python train.py --arch="resmlp" --dataset="photos of plants, animals and fungi (iNaturalist)" --horizontal_flip=true --translate=0.12 --color_jitter=0.1 --targets=["species"] --num_classes=646 --norm_position="pre" --parallel_block=false --width=256 --learning_rate=0.0061 --orthogonalizer="newton_schulz_5" --max_steps=12900 --warmup_steps=2580
Rows from block 4 of a small image classifier, named by matrix and row number. Rows with one number belong to one neuron. Each number is 128 + 24 x the weight over its row's rms, rounded and kept within 0 to 255. All counts start at 0. Numbers have three digits each. After the name is the row's rms in percent of the matrix's.
After each neuron's rows are labels from the 100 images, of 14848, where the neuron reaches its highest value: "strongest on" is what is common among them. Only what is clearly more common there than usual is listed. The data: photos of plants, animals and fungi (iNaturalist). In brackets: how many of the 100.
# fc1: MLP up (model.blocks.4.mlp.fc1.weight, 1024x256), inputs 128-255
# fc2: MLP down (model.blocks.4.mlp.fc2.weight, 256x1024, transposed), outputs 128-255

fc1.64 088:116169148133134120126121137148120144119110144133167111161112128154095103128090091120117089124138132126078145136129106108125134130151144183107127144121111145125136157163141140111087086120129192158068128134118142143109101078094119123173154133136152119157158121150090117144143124145141100151148126137107124096121083147150125191150130136131141143155092150172128152120142107123130116096126
fc2.64 089:135122125132142119151085110137102116146110127142110109108115162156114112123119180130204134115107125157118129136116143120128162110126153106141128128110145058110117118111139087082121172157144123132104161092114139133171117143124132088119138119087118160160086165158094079118111073150121132144138136102134127154131152190112104135111139149153148083154147162141127137135107092131142127109108
strongest on: order Charadriiformes (43)

fc1.601 105:108148155150093130136158134108139127141120139177109129160119094154105085120160140128165158147137132172114109081092082128116146140079099143137135158152136136108109153149110158145143127148132112120127148110150110114115115176171105145181127104147110156128155176105144120138128116109141147108149180156171164142106180108128127099139082150100137147154130124125156133163120158105118097142140
fc2.601 108:174111147098086127133108113143138117111120108122093101146144128131133130134155153109110099159145117140091152194105138114043122114163109132121158148150164138120112165153077124163108175129138177123131114119092135138085118130148098137130117111106143139116148133140175130150124144156104162130122150146149090123148101124163121128115104097163109145095137123094117077137116105090132130097146
strongest on: order Odonata (37)

fc1.214 100:127096123116133146116092138138157159102136160137130140141121130176131115119084142109142138150137140125108132148069120112116104219131130101105124144074109133121154118088179121136118099128157099133122145120136109169131181179117145104119143136103155115150074161142142147113102135083134129130164128124094143172124099142173137131146085103087191122152123132158122137161106127092090112109109
fc2.214 123:145153102116104193131112151139133165083095089141111109132122104112132097126138113099127173111110094117094120132112167128125123126135098157126073121148111163117107131177112123157163119127117101127119136151144156113098145135075166147113154103149126145129149121073152128119155133140149136137121162107146162145142117148137141114174160136171093106088123132113131146146140095139126130126066
strongest on: phylum Tracheophyta (39); kingdom Plantae (39)

fc1.501 094:155173116130092139126114148152129116161129125142084134096132123128150146104130166144087075084115141147149148119175116195142126134106100106125129147113116104137112122114153101138138119122143113090111171171126136170091105131143123137126109086102147110110135140155143138127151151089133089119124126059105140141123160149136150123117138111130163150128118134163138091110186120112108140134095
fc2.501 092:128089134124123104126094131123146122135111141129156149121126116144114156158101124111142129165152117164123099094135173139135084106136139107107141145107180127130094160131073083153073142115125152135111168113126135134159113123144114163048143142093156097149105136114101135135142100153125108107108139149137121120098141129151118166127148111133121094160104126121119113089087132097125086104136
strongest on: order Passeriformes (54)

fc1.166 093:114143091150150143109135121168112118131098155153093133119144114129135151124125132101127088157143145151116115085094159150123093096129110131158101129149129143170056133128129139175121124117134119142095115140161131109116141156095112128158105144129143127150126139117078098112116089151078141107105137125134094120117147187187138104168134134120119145121183102125173139158168142134150133148140
fc2.166 086:167152094137134106138086090128150149146097142131142106128092068117126086117141146092138124127111169124106127147167134073133129136121088122110151147126108126119106123169090140102106103173095101154139143073121148118109148127152163095100143134137129148184124159162152152116153135148093165136103135135135136136131106085168112126102100103126127163128165129108103099137143114096128159132113
strongest on: order Odonata (35); family: Coenagrionidae (25)

fc1.110 095:101170171140108141118154134135116113147115118154111140131129126115131104150094149140148126148152124105156122119168161125121130181153125113129110148141153127114111151104156129106077103162115101101132085189092078131081105101131135095069123122134128122105137120150136097135135127156150155134109167151122157161149095155130123150107080114145150153110121135120139164080157132120166150097116
fc2.110 105:157148108138172152122151117127149151108157117122112155098149159083108080146132093118116130125081109137101125171111150138136104122149147127123107153086122116120180109177174097167125135119104112163130089165082132116176181133133133127068139139089115126149111096113166111147143135144130107161139112139116126126107131121143151105114095107114087066149126171121119134141135099115069082122155
strongest on: order Lepidoptera (32)

fc1.179 127:112155139085121115094123173120135145115162136116103162132137133121139138136106135109105161111111149182114125096146152144151135121172144124128106138110157156098118123141117121136118209092150117141127113118105154088128070080108101134151130140132188157142163127156150127129098125117119119151192138158114205095100122136135142137146127103112157158161150159137153131139124123131113139105129
fc2.179 133:146117143137149107102182089077118120095132156139119093138121135129111145172154089129144157152113125096161154198097123145126104158115113115142112118121099125098154167136134111113118137148150141099158105125151082120132112122127133116165164098173107113120081148116092104092181128108136123106106084125134139136162163127121119095107081199128127107063119161118113136138139107127135112116124
strongest on: class Aves (87); order Charadriiformes (33)

fc1.716 081:139163064111092103161081116118095105135121144142144186117120138121092165092121112167107101152125135148158137136151169139128134140087104146141123101152165157163135139157077195127065096123141137090123114138129123173120143126141082125112151120094193107142135137129133115108164141104149126128115139126102127137107116131101113095181137098117167104096124129126142076162107114133153134166089
fc2.716 078:114102118110130141134125139110150139120122143112152131160145102122113122138145129108076108117125122123101118103158101156133121163158112099124102093179080109116111126135130108148116134173119122115194146141142153127131135146135124109148095127159075146124140156091129087116137117113108120153050126108137115126137130137142133139034120106154095117156128092109118162133114126131082118130110
strongest on: order Charadriiformes (27)

fc1.340 080:114077175062152134096118073122085100123114149137101139112137142112146099125129105150169135118143112085159118159088180155141132136110107088098102147129179097106171133092157129111116133141126079156094124160173196128160115151146083140138118126157161082124135143113151155102126098121131116129111178104123159122146135131109132138122115140127144127130124128092122126132164127087120156143130
fc2.340 087:145134142140132159126163176113147162144166132124139100158146143086150130132117091128123107134165056125135131115179092134158082149144113136124104124086074142157106132163149127155127086135160158146159143115115146131100113165150116125090161133094099138147108128132133125108133147143119100128105096128151133161135136126146157114100150121125095130095129157141116136127111165124144114105115
strongest on: order Charadriiformes (33); family: Laridae (27)

fc1.749 082:148170133115176084125147136126166118133111119155159146091156149139085132095112138156123126102125133113115136090125135115126114142120139134101076140133149116097155145100129146140102111113143116104087102139129121138142151141132169119098146119137129152159116129123119101129097142183140113124197126151149130117100142104141141068165133142125127102111158116130142133166125151153137110150147
fc2.749 084:096186122147163131133119140140146121095132105131124135130095140148086132095132110129111116155115157120123163130156106111120136183135109142150140091183136163165126113164090085125120136102159105132114116079124098127109154112121134136140108150140110107145105114155134137127112141106140148119103102143131063120154130130115125069155150122124133128113124062144145144125109111093125149135161
strongest on: order Odonata (26)

fc1.357 110:131138152152131147137130144130087118132129092163113097166072111132157150140120100139094119142124116121131136128111098126113212146101087090110111107138134139141141110129162083132166067130134120099161141137094142159168163147113183078136116100150114135120133141156174112138100139099153113118148111089128134141125125135108158149116091167104150117120147142127137120113106161127115122104148
fc2.357 119:124154144149143108142114074139124095132132107094107112132106129137093076133137116111122134143164091122116137090089127129109147134144153131110130163121123141131123141172128114117161131104112114153128096124140151138111076152130113163134119157128156134186124141116152135121136127122104165115133111156120148120130141106132094138148141136166112140115157102099084143123123137101117117099153
strongest on: class Insecta (70); phylum Arthropoda (70)

fc1.751 097:122136105141118120114110092120098094146180145118123142151112168144109145132143125135164146116106094150125122114107183124138121119142127124139113098159190135165120137093096135143141082137093106128104138166100095145147102148148109131133108126079141127126177108132133098138075139171168141122097149096129130154118134165107164103132113081125163139124135088191171092123107110091128148127140
fc2.751 114:119087113123148119089108120115111097145083106069159106120110138126101122165125154143133077148137132128135132076126080155098104124123090114102153119168132140168129170180140138156143119154134145123141167128132123114108108103111108143121168158108108137126093087081149137154142082123167105132178137139145113169119115129106149153112125147124112113120128128129108099116100113164093133096134
strongest on: phylum Arthropoda (62); class Insecta (60)

fc1.277 110:129156122114162120134141096093138136105116168166083140099141078103138170093126102059070159144131131086142105118129111100137125135151135135146128135126129099142151112097135132122141144126126094130114133109123149121154141144139167154118118142115135120147164131115144082165152092137149093139105158140152196122105167127137097130129120152116128132184123135157150121121117152132106128101139
fc2.277 104:122130169133140093140139160147111153098098106124151119131128140171122085155127109192148110130162101122102148094088105145134126117127122099100108117137139156118139181127125120151124119126149095130170111120089095106095138127152115136104160119136059139115141119134130176107117127098145096098192123157112114161164116134119152134160184109169091131129161124080122110128137160107143153132149
strongest on: order Passeriformes (54)

fc1.766 103:138153145107130108143145121156139150114119115117121135154102116139162094123140121132097117115126152084163109071094130140119112146112126168169163130122106121107112121087124167153149113110132134125117099082138136131142161106117137128150133127127065145110121134119134113160164134152133147151154117119131118151128128142159142111147193106086149099136104114141126158120126105147180135126113
fc2.766 091:135192086137127119086128120143109123113119121100125128136153202138170103135113118117110115097141132167111200163147122119122129139126124125066146099130105115148143120142157088172098114140117086081147106134170066145083066112153131191143101118118176141161122141143125196112147136124110142117136165144115134111076137135161121112112087073145099131129156104108138106124124140131150112128136
strongest on: phylum Arthropoda (67); class Insecta (66); order Lepidoptera (36)

fc1.20 108:118120139123115149117129109112081168079161111153150111117114118176130123128099139129156162127139094141134138138132125109166151120082114112103147144131165080102110133089139147129157097126102139116132139102140127140164126107119143177077136113143125113143122121147110115113122151147122104157095139131104148159127121117059155139116141094123107144140154113137114144088135159146119159168144
fc2.20 120:131145118138140146182111103164162171165146132141135132180135173109110115137124160166134120116169140085130134128084083144132159131159125103095136131143103150159126104165084128141099129131154116131094111134142121148121124158165089061142144154087137175170106124111123114104082146133130161139148100157085117073161088129154173147172119136166101110121118137078118135121162122115118132097077
strongest on: phylum Arthropoda (64); class Insecta (63)

fc1.644 094:147160149125123178087108117165103141125160167119147099112136114101133105107110131113180132109124186111133105166183152127131125100131131118140142073108138108076140143125167096116119128127145151103126185191113166131109117126128066122102149102147111116151116113166127124136136124097154175142158145135139178141121092155109112146129123163121132108112151138111142153143138102149124126134162
fc2.644 114:128144130127137112163152136135178180128124143113139204124090133129118161144126137119137147125115127115133135166130142096109106109137120147139138155101141150109144149171170120166104135160130100101137135123141108113137107145123144132112109103179179117144111156108117166137148102166130143094105158116064127117155128119102122167113145155096123149135100193124126119109127145120132157167106
strongest on: order Lepidoptera (34)

fc1.371 112:154110146130093138086171124131148124145150120115196159108096169139135111099092140146126153093138156049154099156089068138136140128135137126126114139125166129146128125162080109126111127100134154110118138093136142128084105067147123087097131147108183117111127108160125075171145125110150151103173143158205121138108130112115151075128149108124119076133127136141136162126122140141149115105118
fc2.371 115:101173161150114087130132143100083145107163128107115160153112111136116155157112091106125128129091126160167122180119140100133151168122152125142155111120139108135157102106112098120121084137114139127129160127157107102138110175112132115150115130159097073122115113119141143107084133137147133133095138150139131115129125123072137129129135128139095064117124095115115146094144093102135122079199
strongest on: class Aves (89)

fc1.633 102:125147130142134125105138090095097105110176139140131091125143146133090141117078139131128067145125113131196139218107137177121140119110154138135095143117120122127132179154110144142135132106123117101194097129173124115140157164099121094156100115098132129141148112126167169116113110098094139124132118136150080145124168160164145141165105111089109108119131077115127119110135075139120115086120
fc2.633 104:138138083095119149100118117212144118137151105134149111119130084118132138118086147132117137125113099117090146135131148112124128145154148096095112108134096176157117094144149118114103117139126082134167127136125130150172120155114202166129117154147125112126137156118101135102151134129117148144134126169137155155123153123129167129141100133119172172119090137081082109140160150158122163162105
strongest on: order Charadriiformes (26)

fc1.602 109:102111108109122104127111139180126084113145145114154077124101097141133132116159103124128157153150147100131136170134159122126099164084116110129094142171127133116127100168129152151094104171186140106148099153130180190155119150155088135072136129132130115145091100105105127160126134135169138159161138103097108121107157117153124136162145149124164065144148108124127120126150150114119113103108
fc2.602 111:120040134136077151131124114108110171124117146096129122151124096098147162111107109125144132141124158123154144162155110123120111194106102101125103105141191122084118089128151119132157125122156119157123121138145133134129067117158117126103146148139153165150132132115137143157139115100142117142123110172129111161115131110146114158101145112110120113100139113114140102130117109108150096118165
strongest on: order Charadriiformes (42); family: Laridae (33); text has "gull" (28)

fc1.262 096:180113162140097119116155128091131164131154143119088129136155117130160129126093116115122098111111147103169124131115175090177149108114151107146099164147092115130067137122160134156090113115115119169124128118125130195098156110145159112132097165164106140146132103141120136161128135107111140107122135102095129163161124110146157155126104043124120138129133122129173135106111131117143149127097
fc2.262 105:116102136112142108135149137155093138107143126143105162112123126142134129096142176135152189113118168143129127148123134118122128094100205110090168147110147131117169156129109147106134133131058160122115120140114109116141141115143142131108120106099138107105114105140121104112147101173186138171118138139142139121130138109115111097105129152123112082152154152141103126122111146146095131163096
strongest on: class: Insecta (75); order Lepidoptera (68); family: Nymphalidae (45)

fc1.28 113:109097092142145112075086107133151098117104143100110123109117142114142127123141141144189082117143110118087120127124169130153154094125152094099129120153106136148093149115136160140161092099106114118132127137114140115130166102137128144144150125109124111131164123114111182146158129116082148154128122092088132096139155157160109139154127101137153188122132130134146159113142110139130106116136
fc2.28 098:136127157086130122133135100097132150123142165142128172123131098102105102101105135083147109136121131105099111131130122131145125141153103137123130147133092108158117121152094134158128141150157108129160115095123098117111129128148105140146139139098114127154123158169157143122140184129129148122090145120126140119160118114122152156125081121124103120078160149129118132067131140119111157151121
strongest on: class Aves (88)

fc1.555 107:115130130161180137135135137129115121116119082139132170113111132115126149105123140132159157094134127098138139189156159149144108102103097063070130155114132141106119162123125141109119140116153093139138128163104125101161125128121150217162130118135152124135115147088095107153137148135130130139136134156098132146155127108110101202105142082188112159178106130111157142145122116126130107131120
fc2.555 102:116148131143108136136133082112150116124115147145124114139146121123127104155121121132091139198098133141127127132095136093127127145119152165148133146122159064132112095109145130122135113141102147102155138102131158166108101177159107109165149123130080085130140122145175137142165103119092162106140122087147086142147115151104149086146127149090177127090134132177118121148145099129121161127164
strongest on: class Insecta (62); phylum Arthropoda (62)

fc1.654 104:128150159151124147084073093129148108118156141201139149138169101156152111153141107125171097090117117160145152149129143130133073175148052118130115111148144117132143132169103117135144172115163145100121091097148116130081092129116121098122126081189138091172145104089143114141141102119115115141178129056147122097114110140149133123149145151119177100102097137125116101091165174131129100101097
fc2.654 111:138097123158099103121141166141121141119129134111096105126139146152133145120110106149129134106144137127120099124121131130127157134133148108116138173093063140127119109103120140143161110107113128199120153140108109157133118137138088152135105146140129112101148136127117138158147173112124145153119117146126097125144091138146130122137172133153095143099076101130150149150113121161112115168103
strongest on: phylum Tracheophyta (25); kingdom Plantae (25)

fc1.595 114:151141149092126072176095150178119123108147126143123133135086147153117101106092145148118116114093122135136103120077146110110095113119111118138115157125137089158070126150119158144080096135099155147132071142153164170118120150145129102140124098109125129147150154155146133180098136183113141125102149146143168133107161133169109109132104157100128110140168083118139117129178139153153113125155
fc2.595 111:201137120126112126153147143162113096111146174148135111132108071099087095140097135096168148116145105103106129155149119143130127177158102164116157161122102150102126134149084145091078140140104125115124068124090155132113111155143143111103170130174158120147119148129145128113124151142102159095101126122145145127126159122158113115134109145134122149100128072160140106139146128138133122152113
strongest on: order Odonata (57); family: Coenagrionidae (44); text has "damselfly" (25)

fc1.513 094:153098095115165121126155153107138123099168087176123131115131128158125141150123186125135136115122104143088094148102148124191140093143132146117138128112095118136105148169104122098147128146109124095138130091131104144133101116149130129160106149153123208111102157138151096118117105117111153100173168157086082133113131121152138124130088154099120120130093102125178106151133140098201101126121
fc2.513 091:134133166106111156163125119117109172131129096099114113138093126110107141179116110148076124128166118082157134134117123109124145125076127115140143121159087096129139145108163118175114135083119116125094129129145151138119132111088161132132051094155152076119165128084070114114179138115111136178121141127101133125100112153110125122104115153154106117133079130149125094141092175160118127132077
strongest on: phylum Arthropoda (69); class Insecta (68)

fc1.512 089:153104125115125122085126140123129103149139104134135150090147107122126159173111148144182116138145129127123071143083158135097153182138100136090127129119155114138099092102142144149150167131086093162117112093117175115133089110144107092117089154136134125144104172135086165170114109120161159126169139110144157136094096080141112098138114098137155081074111116105133090112168177111143117146149
fc2.512 083:155105129116104133153176121112134151109098087157129109140067100133143130127104145109116144120113113118143160143108103149175113042101142105121140112107168160146153145138086148158094141107098167085175143092125167151143116165107133145133143128093134060153136136127142142104150130095124139116122121128103126140152130176147140100141114171111103133153111156151114095072165116153128165124138
strongest on: class Aves (85)

fc1.572 106:130162135137118132105119109147149145086107123137113130142125111156113140126133110101119109139095137143126112087078099127131125090151100073109152119113095102156114105130116132155165090122158119116132116077133136134186112140144171166138095115154130123165102156114139076139154130191101114128098138183121146143103122157138106121197175087145176167164156143119132145153084133110131131104114
fc2.572 109:117077095124121116120126153101109106120119145143129123144090158144080134093132110139131136153153102135130074141102121135151155085133133146109148128165151155125122123149145130106111134159134107127186160154101165097104125125145167089155169126132118111148102152111095116149151095130128159123142140121133135149119134118116123148101132121127098162117129170110119129109188177108109125131117
strongest on: class Aves (85); order Passeriformes (55)

fc1.1 087:153096162138099105173119124151147124167131136140176141162080096139138175113130132112110132100133111159157117149105166114110154098080054148169124107131181127130146132124138089138129108140133146127162112105105169135134104174120134122098137127117098150131186107137160103105123144124098117129105148154129101138112129140131121117101080147098148121154126122131145109114144105110125142131150
fc2.1 086:100149103108168135146109131159121121108147129138116128134147155132127123134148132074075097127162157114129083136133115093115099094160134107133109202090099113160131140100125118111127110108092095112162146179174129101143101153102115161121103125118129147141165111130091156157063081108122104144153094147129148126123105135161124142138122087114151116139159092156133145135156153097168152110157
strongest on: order Passeriformes (54)

fc1.552 094:155117106147118142145127145129098105148118139136148142153132139133110143058091107100153177120120143081152116107110102120131090152159152129135136161106146115133146136125154141162135098124119073114147154167141124148128100138143138120139148142137098075110212139142102112155119141114108124125136137088132115172158139154127132140105136094116130110133156160158114169137145120147127137115066
fc2.552 089:145132130142108114166106110135164143115158147137155139146097140091115127125099118162120082126133133149072132144177131161105139152134133143124124123115104102112091123139162119096156143133141172135141148104108146097091136148143141135140126121119141149172093099129120115158105106149157149143157074145116177118130141129158133102126148126137155101110104116103127079137101143138156120126128
strongest on: class: Insecta (72); order Lepidoptera (60); family: Nymphalidae (40)

fc1.415 101:116131146110104079144159085150111130106167183114107120095189146126132121120143127164146143114124138153108110159146070116125130188138089116046137130094144136145150128111115133134117129143118147118107122125123139146094131103123130155138144125095123121127135110143133108131146104139145141097108176102101103104137112148137119098153130107095106063110144112162142147168134126128095147115145
fc2.415 117:138115189120139178152098145115196159148115054143095111162130128099130125127167094127163137090145104126105179127110148139124124118175135122136128096126118164171098144107138124140102138122136115083129141145097129118118103175116112081090144126123100110127137144102150151101138149144097146149106084128096122101144100107141120134142120142115112111168123144115117105145118125079143114159129
strongest on: order Lepidoptera (33)

fc1.60 088:108127116140125098149127145092119124114122151166061140135172120143092152109143146144115118122123129120130134119103148100111142151134130137149088129134114121145122146141117154104133102131107121124104123127107168127123129173137133163087126152158130162122136092102124137128141106180121128090136191121188081102099136136155127075148138120137142109164173125120131114137164124105168135129177
fc2.60 101:121134142092080157170126134133122142087090082131127170096157097167095113105107190128115138140145121098127166096106111129131158143138116120133092143174106176112087137155149140147101109158153118149110121124131129097089154077140142122128124091118160140120136117123156163102151142110140126119116116175111122137143121107169128108133134113089128179118153081117159092142123174110082083115160
strongest on: order Odonata (35); family: Coenagrionidae (26)

fc1.404 118:135109128124056140106114118129127130123133139255115103104134128123092092170096131146145147095137109100108140139122133124151126105131075051139129084135121148145138096111135101115123119133149143136115190177122112145097130133135120161170127073144134149143119116139150100138143158106038121123119105142115153135128139149132100166141121138133123137102111117135131108141159132141144136124146
fc2.404 115:122140105123169129173104121157140188110125108008138140115163154148152155141146112115141121133137116120160118117115153090154124135126164196113131159120129099103106141178094106123131161114132146118149084122114129160144101132112133109111081156116124089095128165123112150126115113105171097136107125086125086133145101075111142116114159130099148127102147118113139125150132150138149084126128
strongest on: order Lepidoptera (31)

fc1.645 092:120141119146101162169184142145123162063133120130065140148088118142164136126133103128118126090169153134138126139126131111166117086105104112149119150110129145088159106140145146129131130133126123117136110199132161103137134105130088128142149125140133077091137117127104103064103111114070105107143162154119109096109151118119114122156117108128143172124107174116151099129138151118143151136110
fc2.645 088:116098111119116117127135136126123100129121112075160123167083084167136173142127124130121129118099132128117125103142175099124112133147148101077110170096129123119120162142107136097125097145135086115112163109110123138121115135159122091129136104116114146166161150097143099162142123147121154131102144096153124151157114127147115108076092114172104135144164116155095116164142059120108108098103
strongest on: class Aves (92); order Passeriformes (60)

fc1.468 099:097143130133112136133120142131119095118117094117147090150143151132137108123104111151139150118115158125134096149103100142095143131103123126121135130106176168137116160126125130136119133098137125116132128116107147137192108108134094131182138114126162117121061139143101161109040098110135098120151181144145134100114137160175130146105097108113111151153123126187123139137100087098148138149146
fc2.468 095:128108122130123078125135189162143087110133155150142156140114123135135134150110155136175137129145166113137120109146141116168116151123101129098108108175111102152079138135134146085113112154131186132165115133104110099090114099139137125127140176129130144130114119092120119159073122130117169086093109123119132062130158122130128118142149124148153146135095125087181108098145133115095145135113
strongest on: order Charadriiformes (25)

fc1.481 110:111112116140088131154120133119129157162122123124101126139122097179198146139123131084144132123130124170101155117079136153120096134107113170090120137121161133134106144143142130100119126145105111114118096110127184114137171125117135159108114025115139120124123113142106088120144117123145153134114126085141125182097142122108170145068103136119146117121094083137181131122164108127129088103120
fc2.481 112:138135170194100120126158135160110103140144148138150149114092136136128115125103190180136133141122129111170119147102146138105129112111138094181149121096101093120138127123105156119101104151110134163106115148125129174130096100131112116104133093174157151122146092127158088117149112121135164119108149136104101114132125121100117157096102130117134149116151138120091092123107123127121166139124
strongest on: class Insecta (59); order Lepidoptera (51)

fc1.125 084:131176135151098098108137147219128176125154121079124157097123109088144157175144170133098117157122147106107119122135133103118105177112114099105096151179122078104103153108135131104088099132113133109181131134114135113183145111108119161105096159135076132102158124108154089095156107129124140153106122142123087185101120142126123101080128102117126171106144112131180139086134084127130150121130
fc2.125 087:097124113085095122142147126095103100107116091167157144172164141099121133089127120138135090108122098134158107167132149108140134111053180125103148163089123157137140116128144141112094111110131108123140160125123129150114147133086174155147091161122175124173136166148091114137168117082171128157172108108144176119114110143101115169159136096098141093156107089151175143110134153137162146153151
strongest on: order Lepidoptera (38)

fc1.725 107:136128170121159114144145105148076135147145118118152165123104130125102125143101141099139088132111109130107153132080135150119103131112073186111131093170108161117122179151113172138150133117111128150131126143118146118100147113154128109099115104119146152124143143145153145085130141125070113129130144111146116128110101130061168201125156094155119152103147189123109129095137138110114101120125
fc2.725 112:147115119108114086126115136113160098153114104160157130123153087153154193119146140169149113126137110105158101192124120143103126126115163107137089130084117085120154114158132144109058131160095124122085172163122139153136132119174125125110120127129129091118158138133140088155139114116142124171075141127102152131110153158102108074135136137096112162131143123118139160105084113123107089103132
strongest on: order Lepidoptera (31)

fc1.309 099:083147124116087127131128168129094124132146092140135132129154125168115139135120126080073127131093138124125153140147141139115132154146101137107122173086154109138173148129176151114165119133117130127119166117115153110035126128127146083135148137133159125093155092119097161097138114110095141160091129120085104155122130089143122145124114093106147115148100127102149134122090120124113123087115
fc2.309 101:136162160132110126107138133130141109166106155124181132111129122112097128126146085133135145171106132125130111143093125118133142110116145186127070139115140146092141140157188151148113113115116135129161132132124154146175115113113160082114096100125154109163116165149140142110156168171095163132123117086188101155147152153117144127148124172113121094145090098157103100204100097084108158110140
strongest on: phylum Arthropoda (68); class Insecta (67)

fc1.620 115:120098160126149117107152113106150126178165132132090106094139099145161143139118124100125124134107110097139121137128141110126129130109150103121138183101090151133090152176183163118116098152133111120094084117118120112127092101157150165161106132103141136103162131135126133171130079121165137133130143096102160130089129127152163127151116088162145121133162146148162153122083105103097152102138
fc2.620 122:135095124131113133090156129172137089119098130130054060095159077145130147081126124161157138084079112154141139145089131176134125115109161120133143110131093125069122111094177178116109154120136120130117135158130142133114138091088157127101139129121111180155106090134170111120143138145148158150112140105154079126112136087085142120100111156111139110126181134134112164092103094135083123113141
strongest on: class: Insecta (84); order Lepidoptera (77); family: Nymphalidae (47)

fc1.695 091:109154160124147138154157103177167143094098130111160138123104134105086114117162146162193113100122136132120172154126104139137128115149100127142141132112146079153127140143136161124163109163136106128108182128098161159130096151124135092115161115132122100185112136099115076154158117057123143137139134123101074113097135119099126070104109103111137168155123126179099130134120106117132138127159
fc2.695 100:125149130119147129172162153109174146147088129098171099100130103130154116134123107113155083168129113092094117118112107134125112133115098120094112128103131153148138164148147124103162092152150124124131119113147093138106127106115096121117111147146128117063113130159138134098095125145122137138133137136156119150103129091096110137179122087129152138088140135133151166152165136152085192132103
strongest on: family: Nymphalidae (27)

fc1.703 096:141144121098103109113130138167121137108119157132170143131186126116138156142131114105159149135175100105136136114103137112137120141149118127150105134169132094162152127116134153105142124164141109129070147106146138119097145100076115119165101101108106113118118142146140164159102128112125116110116119095126128118119135096126138043163105116117155134149118138181139119099155144130118137100196
fc2.703 096:106147151071150150087133091116096124159170147112115150109188130142096135112106136105134112104145166102101126131118130112142134107120151178140134149125110112144148119127109141175154186129094141132112127087103164102142081119153116121164130127142152138150143089138127147121134116148131150105140092127126143139107156136074137057169096110150121104143148145124129137117149120128138153093095
strongest on: class: Insecta (68); order Coleoptera (30); family: Coccinellidae (28)

fc1.719 096:122136120123111145136112111125109134124102167089140162115133152117133151085126098115092143122098090110115118137101117110121148129109136135116114123092157097122166123116198123164139119147176117117066145065114137119120142155082110108157122104161101066145129149088145127136111123126122125144109177160124171155139168137133186121078143091120143141126112142145119141143126142156140123139161
fc2.719 099:148121137108114116114131133143121135074113160135139143127161122145154100124109135110105112138138127150136134170112121137124124163074135127137097125113118108158147121168198120107155089129172137125104130118113152113123156127154152079133172123119147100148093109108114095112144156137129077109081130140128089114091121126163191139123136129110135105108141113141123076145157134111112135115120
strongest on: phylum Arthropoda (94); class Insecta (92); family: Nymphalidae (51)

fc1.131 098:110157138135170070139146131109122131079143130116131100152134108140069134130157149128083142144119117116145114104099120097147141151134136119125105142167118127128122162103114140114124068126162137150126098060133167148079154138151127150106157138080175143136144150102080130129115133131082135118123133155147138099120140166155133118156132115121158106127143055136123117143122088150172126127183
fc2.131 093:168178131151115147152134131160158130119127146148120121134156126168105168160139118132170138113170151134117097131121126145144139101118091113119155199108163144084102087132101134140097104123097123140166116104153101145114139148125109166123129100127104140129117128151115101150112131120123138114112137154111094130098134110136104132149085154121105133143074106119165088093124109132144184134119
strongest on: order Odonata (31)

fc1.52 114:081118128107086114116136083114105151131138204139119099103148143106143116135115150150131122119158161117174095142137101147102135193106169096128127147088156136160105144142130126117113126131128139164151147127119166143146120097122152101097139139072148139133130143132136152175153136161114137112103103085163148113124128124192157127150100103136155123160166128151131109182124084051099143129114
fc2.52 114:092141104123165134098060142087116095123143142135141135141146079117142111161164140132127109112121147129144182123166116111138120121136120187106112124120112138128137077125176129140149156168119122149132100128148126101167149145103122131120168130108131107169100166119109138115099171133158123113072128141125164122167157142154102146132113134174099099129118103135088163153144109167143135127130
strongest on: phylum Tracheophyta (26); kingdom Plantae (26)

fc1.434 080:108178119134091144110140089140133109111120162142120102140139130134120062102132114138127129113131114141143091117097109100139144169112087161160153167136152112095116149148157112130125141132113143096124141112125138133156164120128118106159099159139155139102145147138136112106151137103163135100154141108115129158131132141127129097134144121130127130128129129120122113170089151122111063149121
fc2.434 071:154136130119150127130130133117147092150142102139130162163202117104148138113142118143068119134105107151113131138101137083112137140138102136156087143148180119138166113171135102115111113107150145132095106104136160125113131138093143109144128149124133114129113111136136146135142100103093096146169118102152131105135126149146159125138120134088132094130119165127116120101098152123079111141126
strongest on: class: Insecta (85); order Coleoptera (44); family: Coccinellidae (39)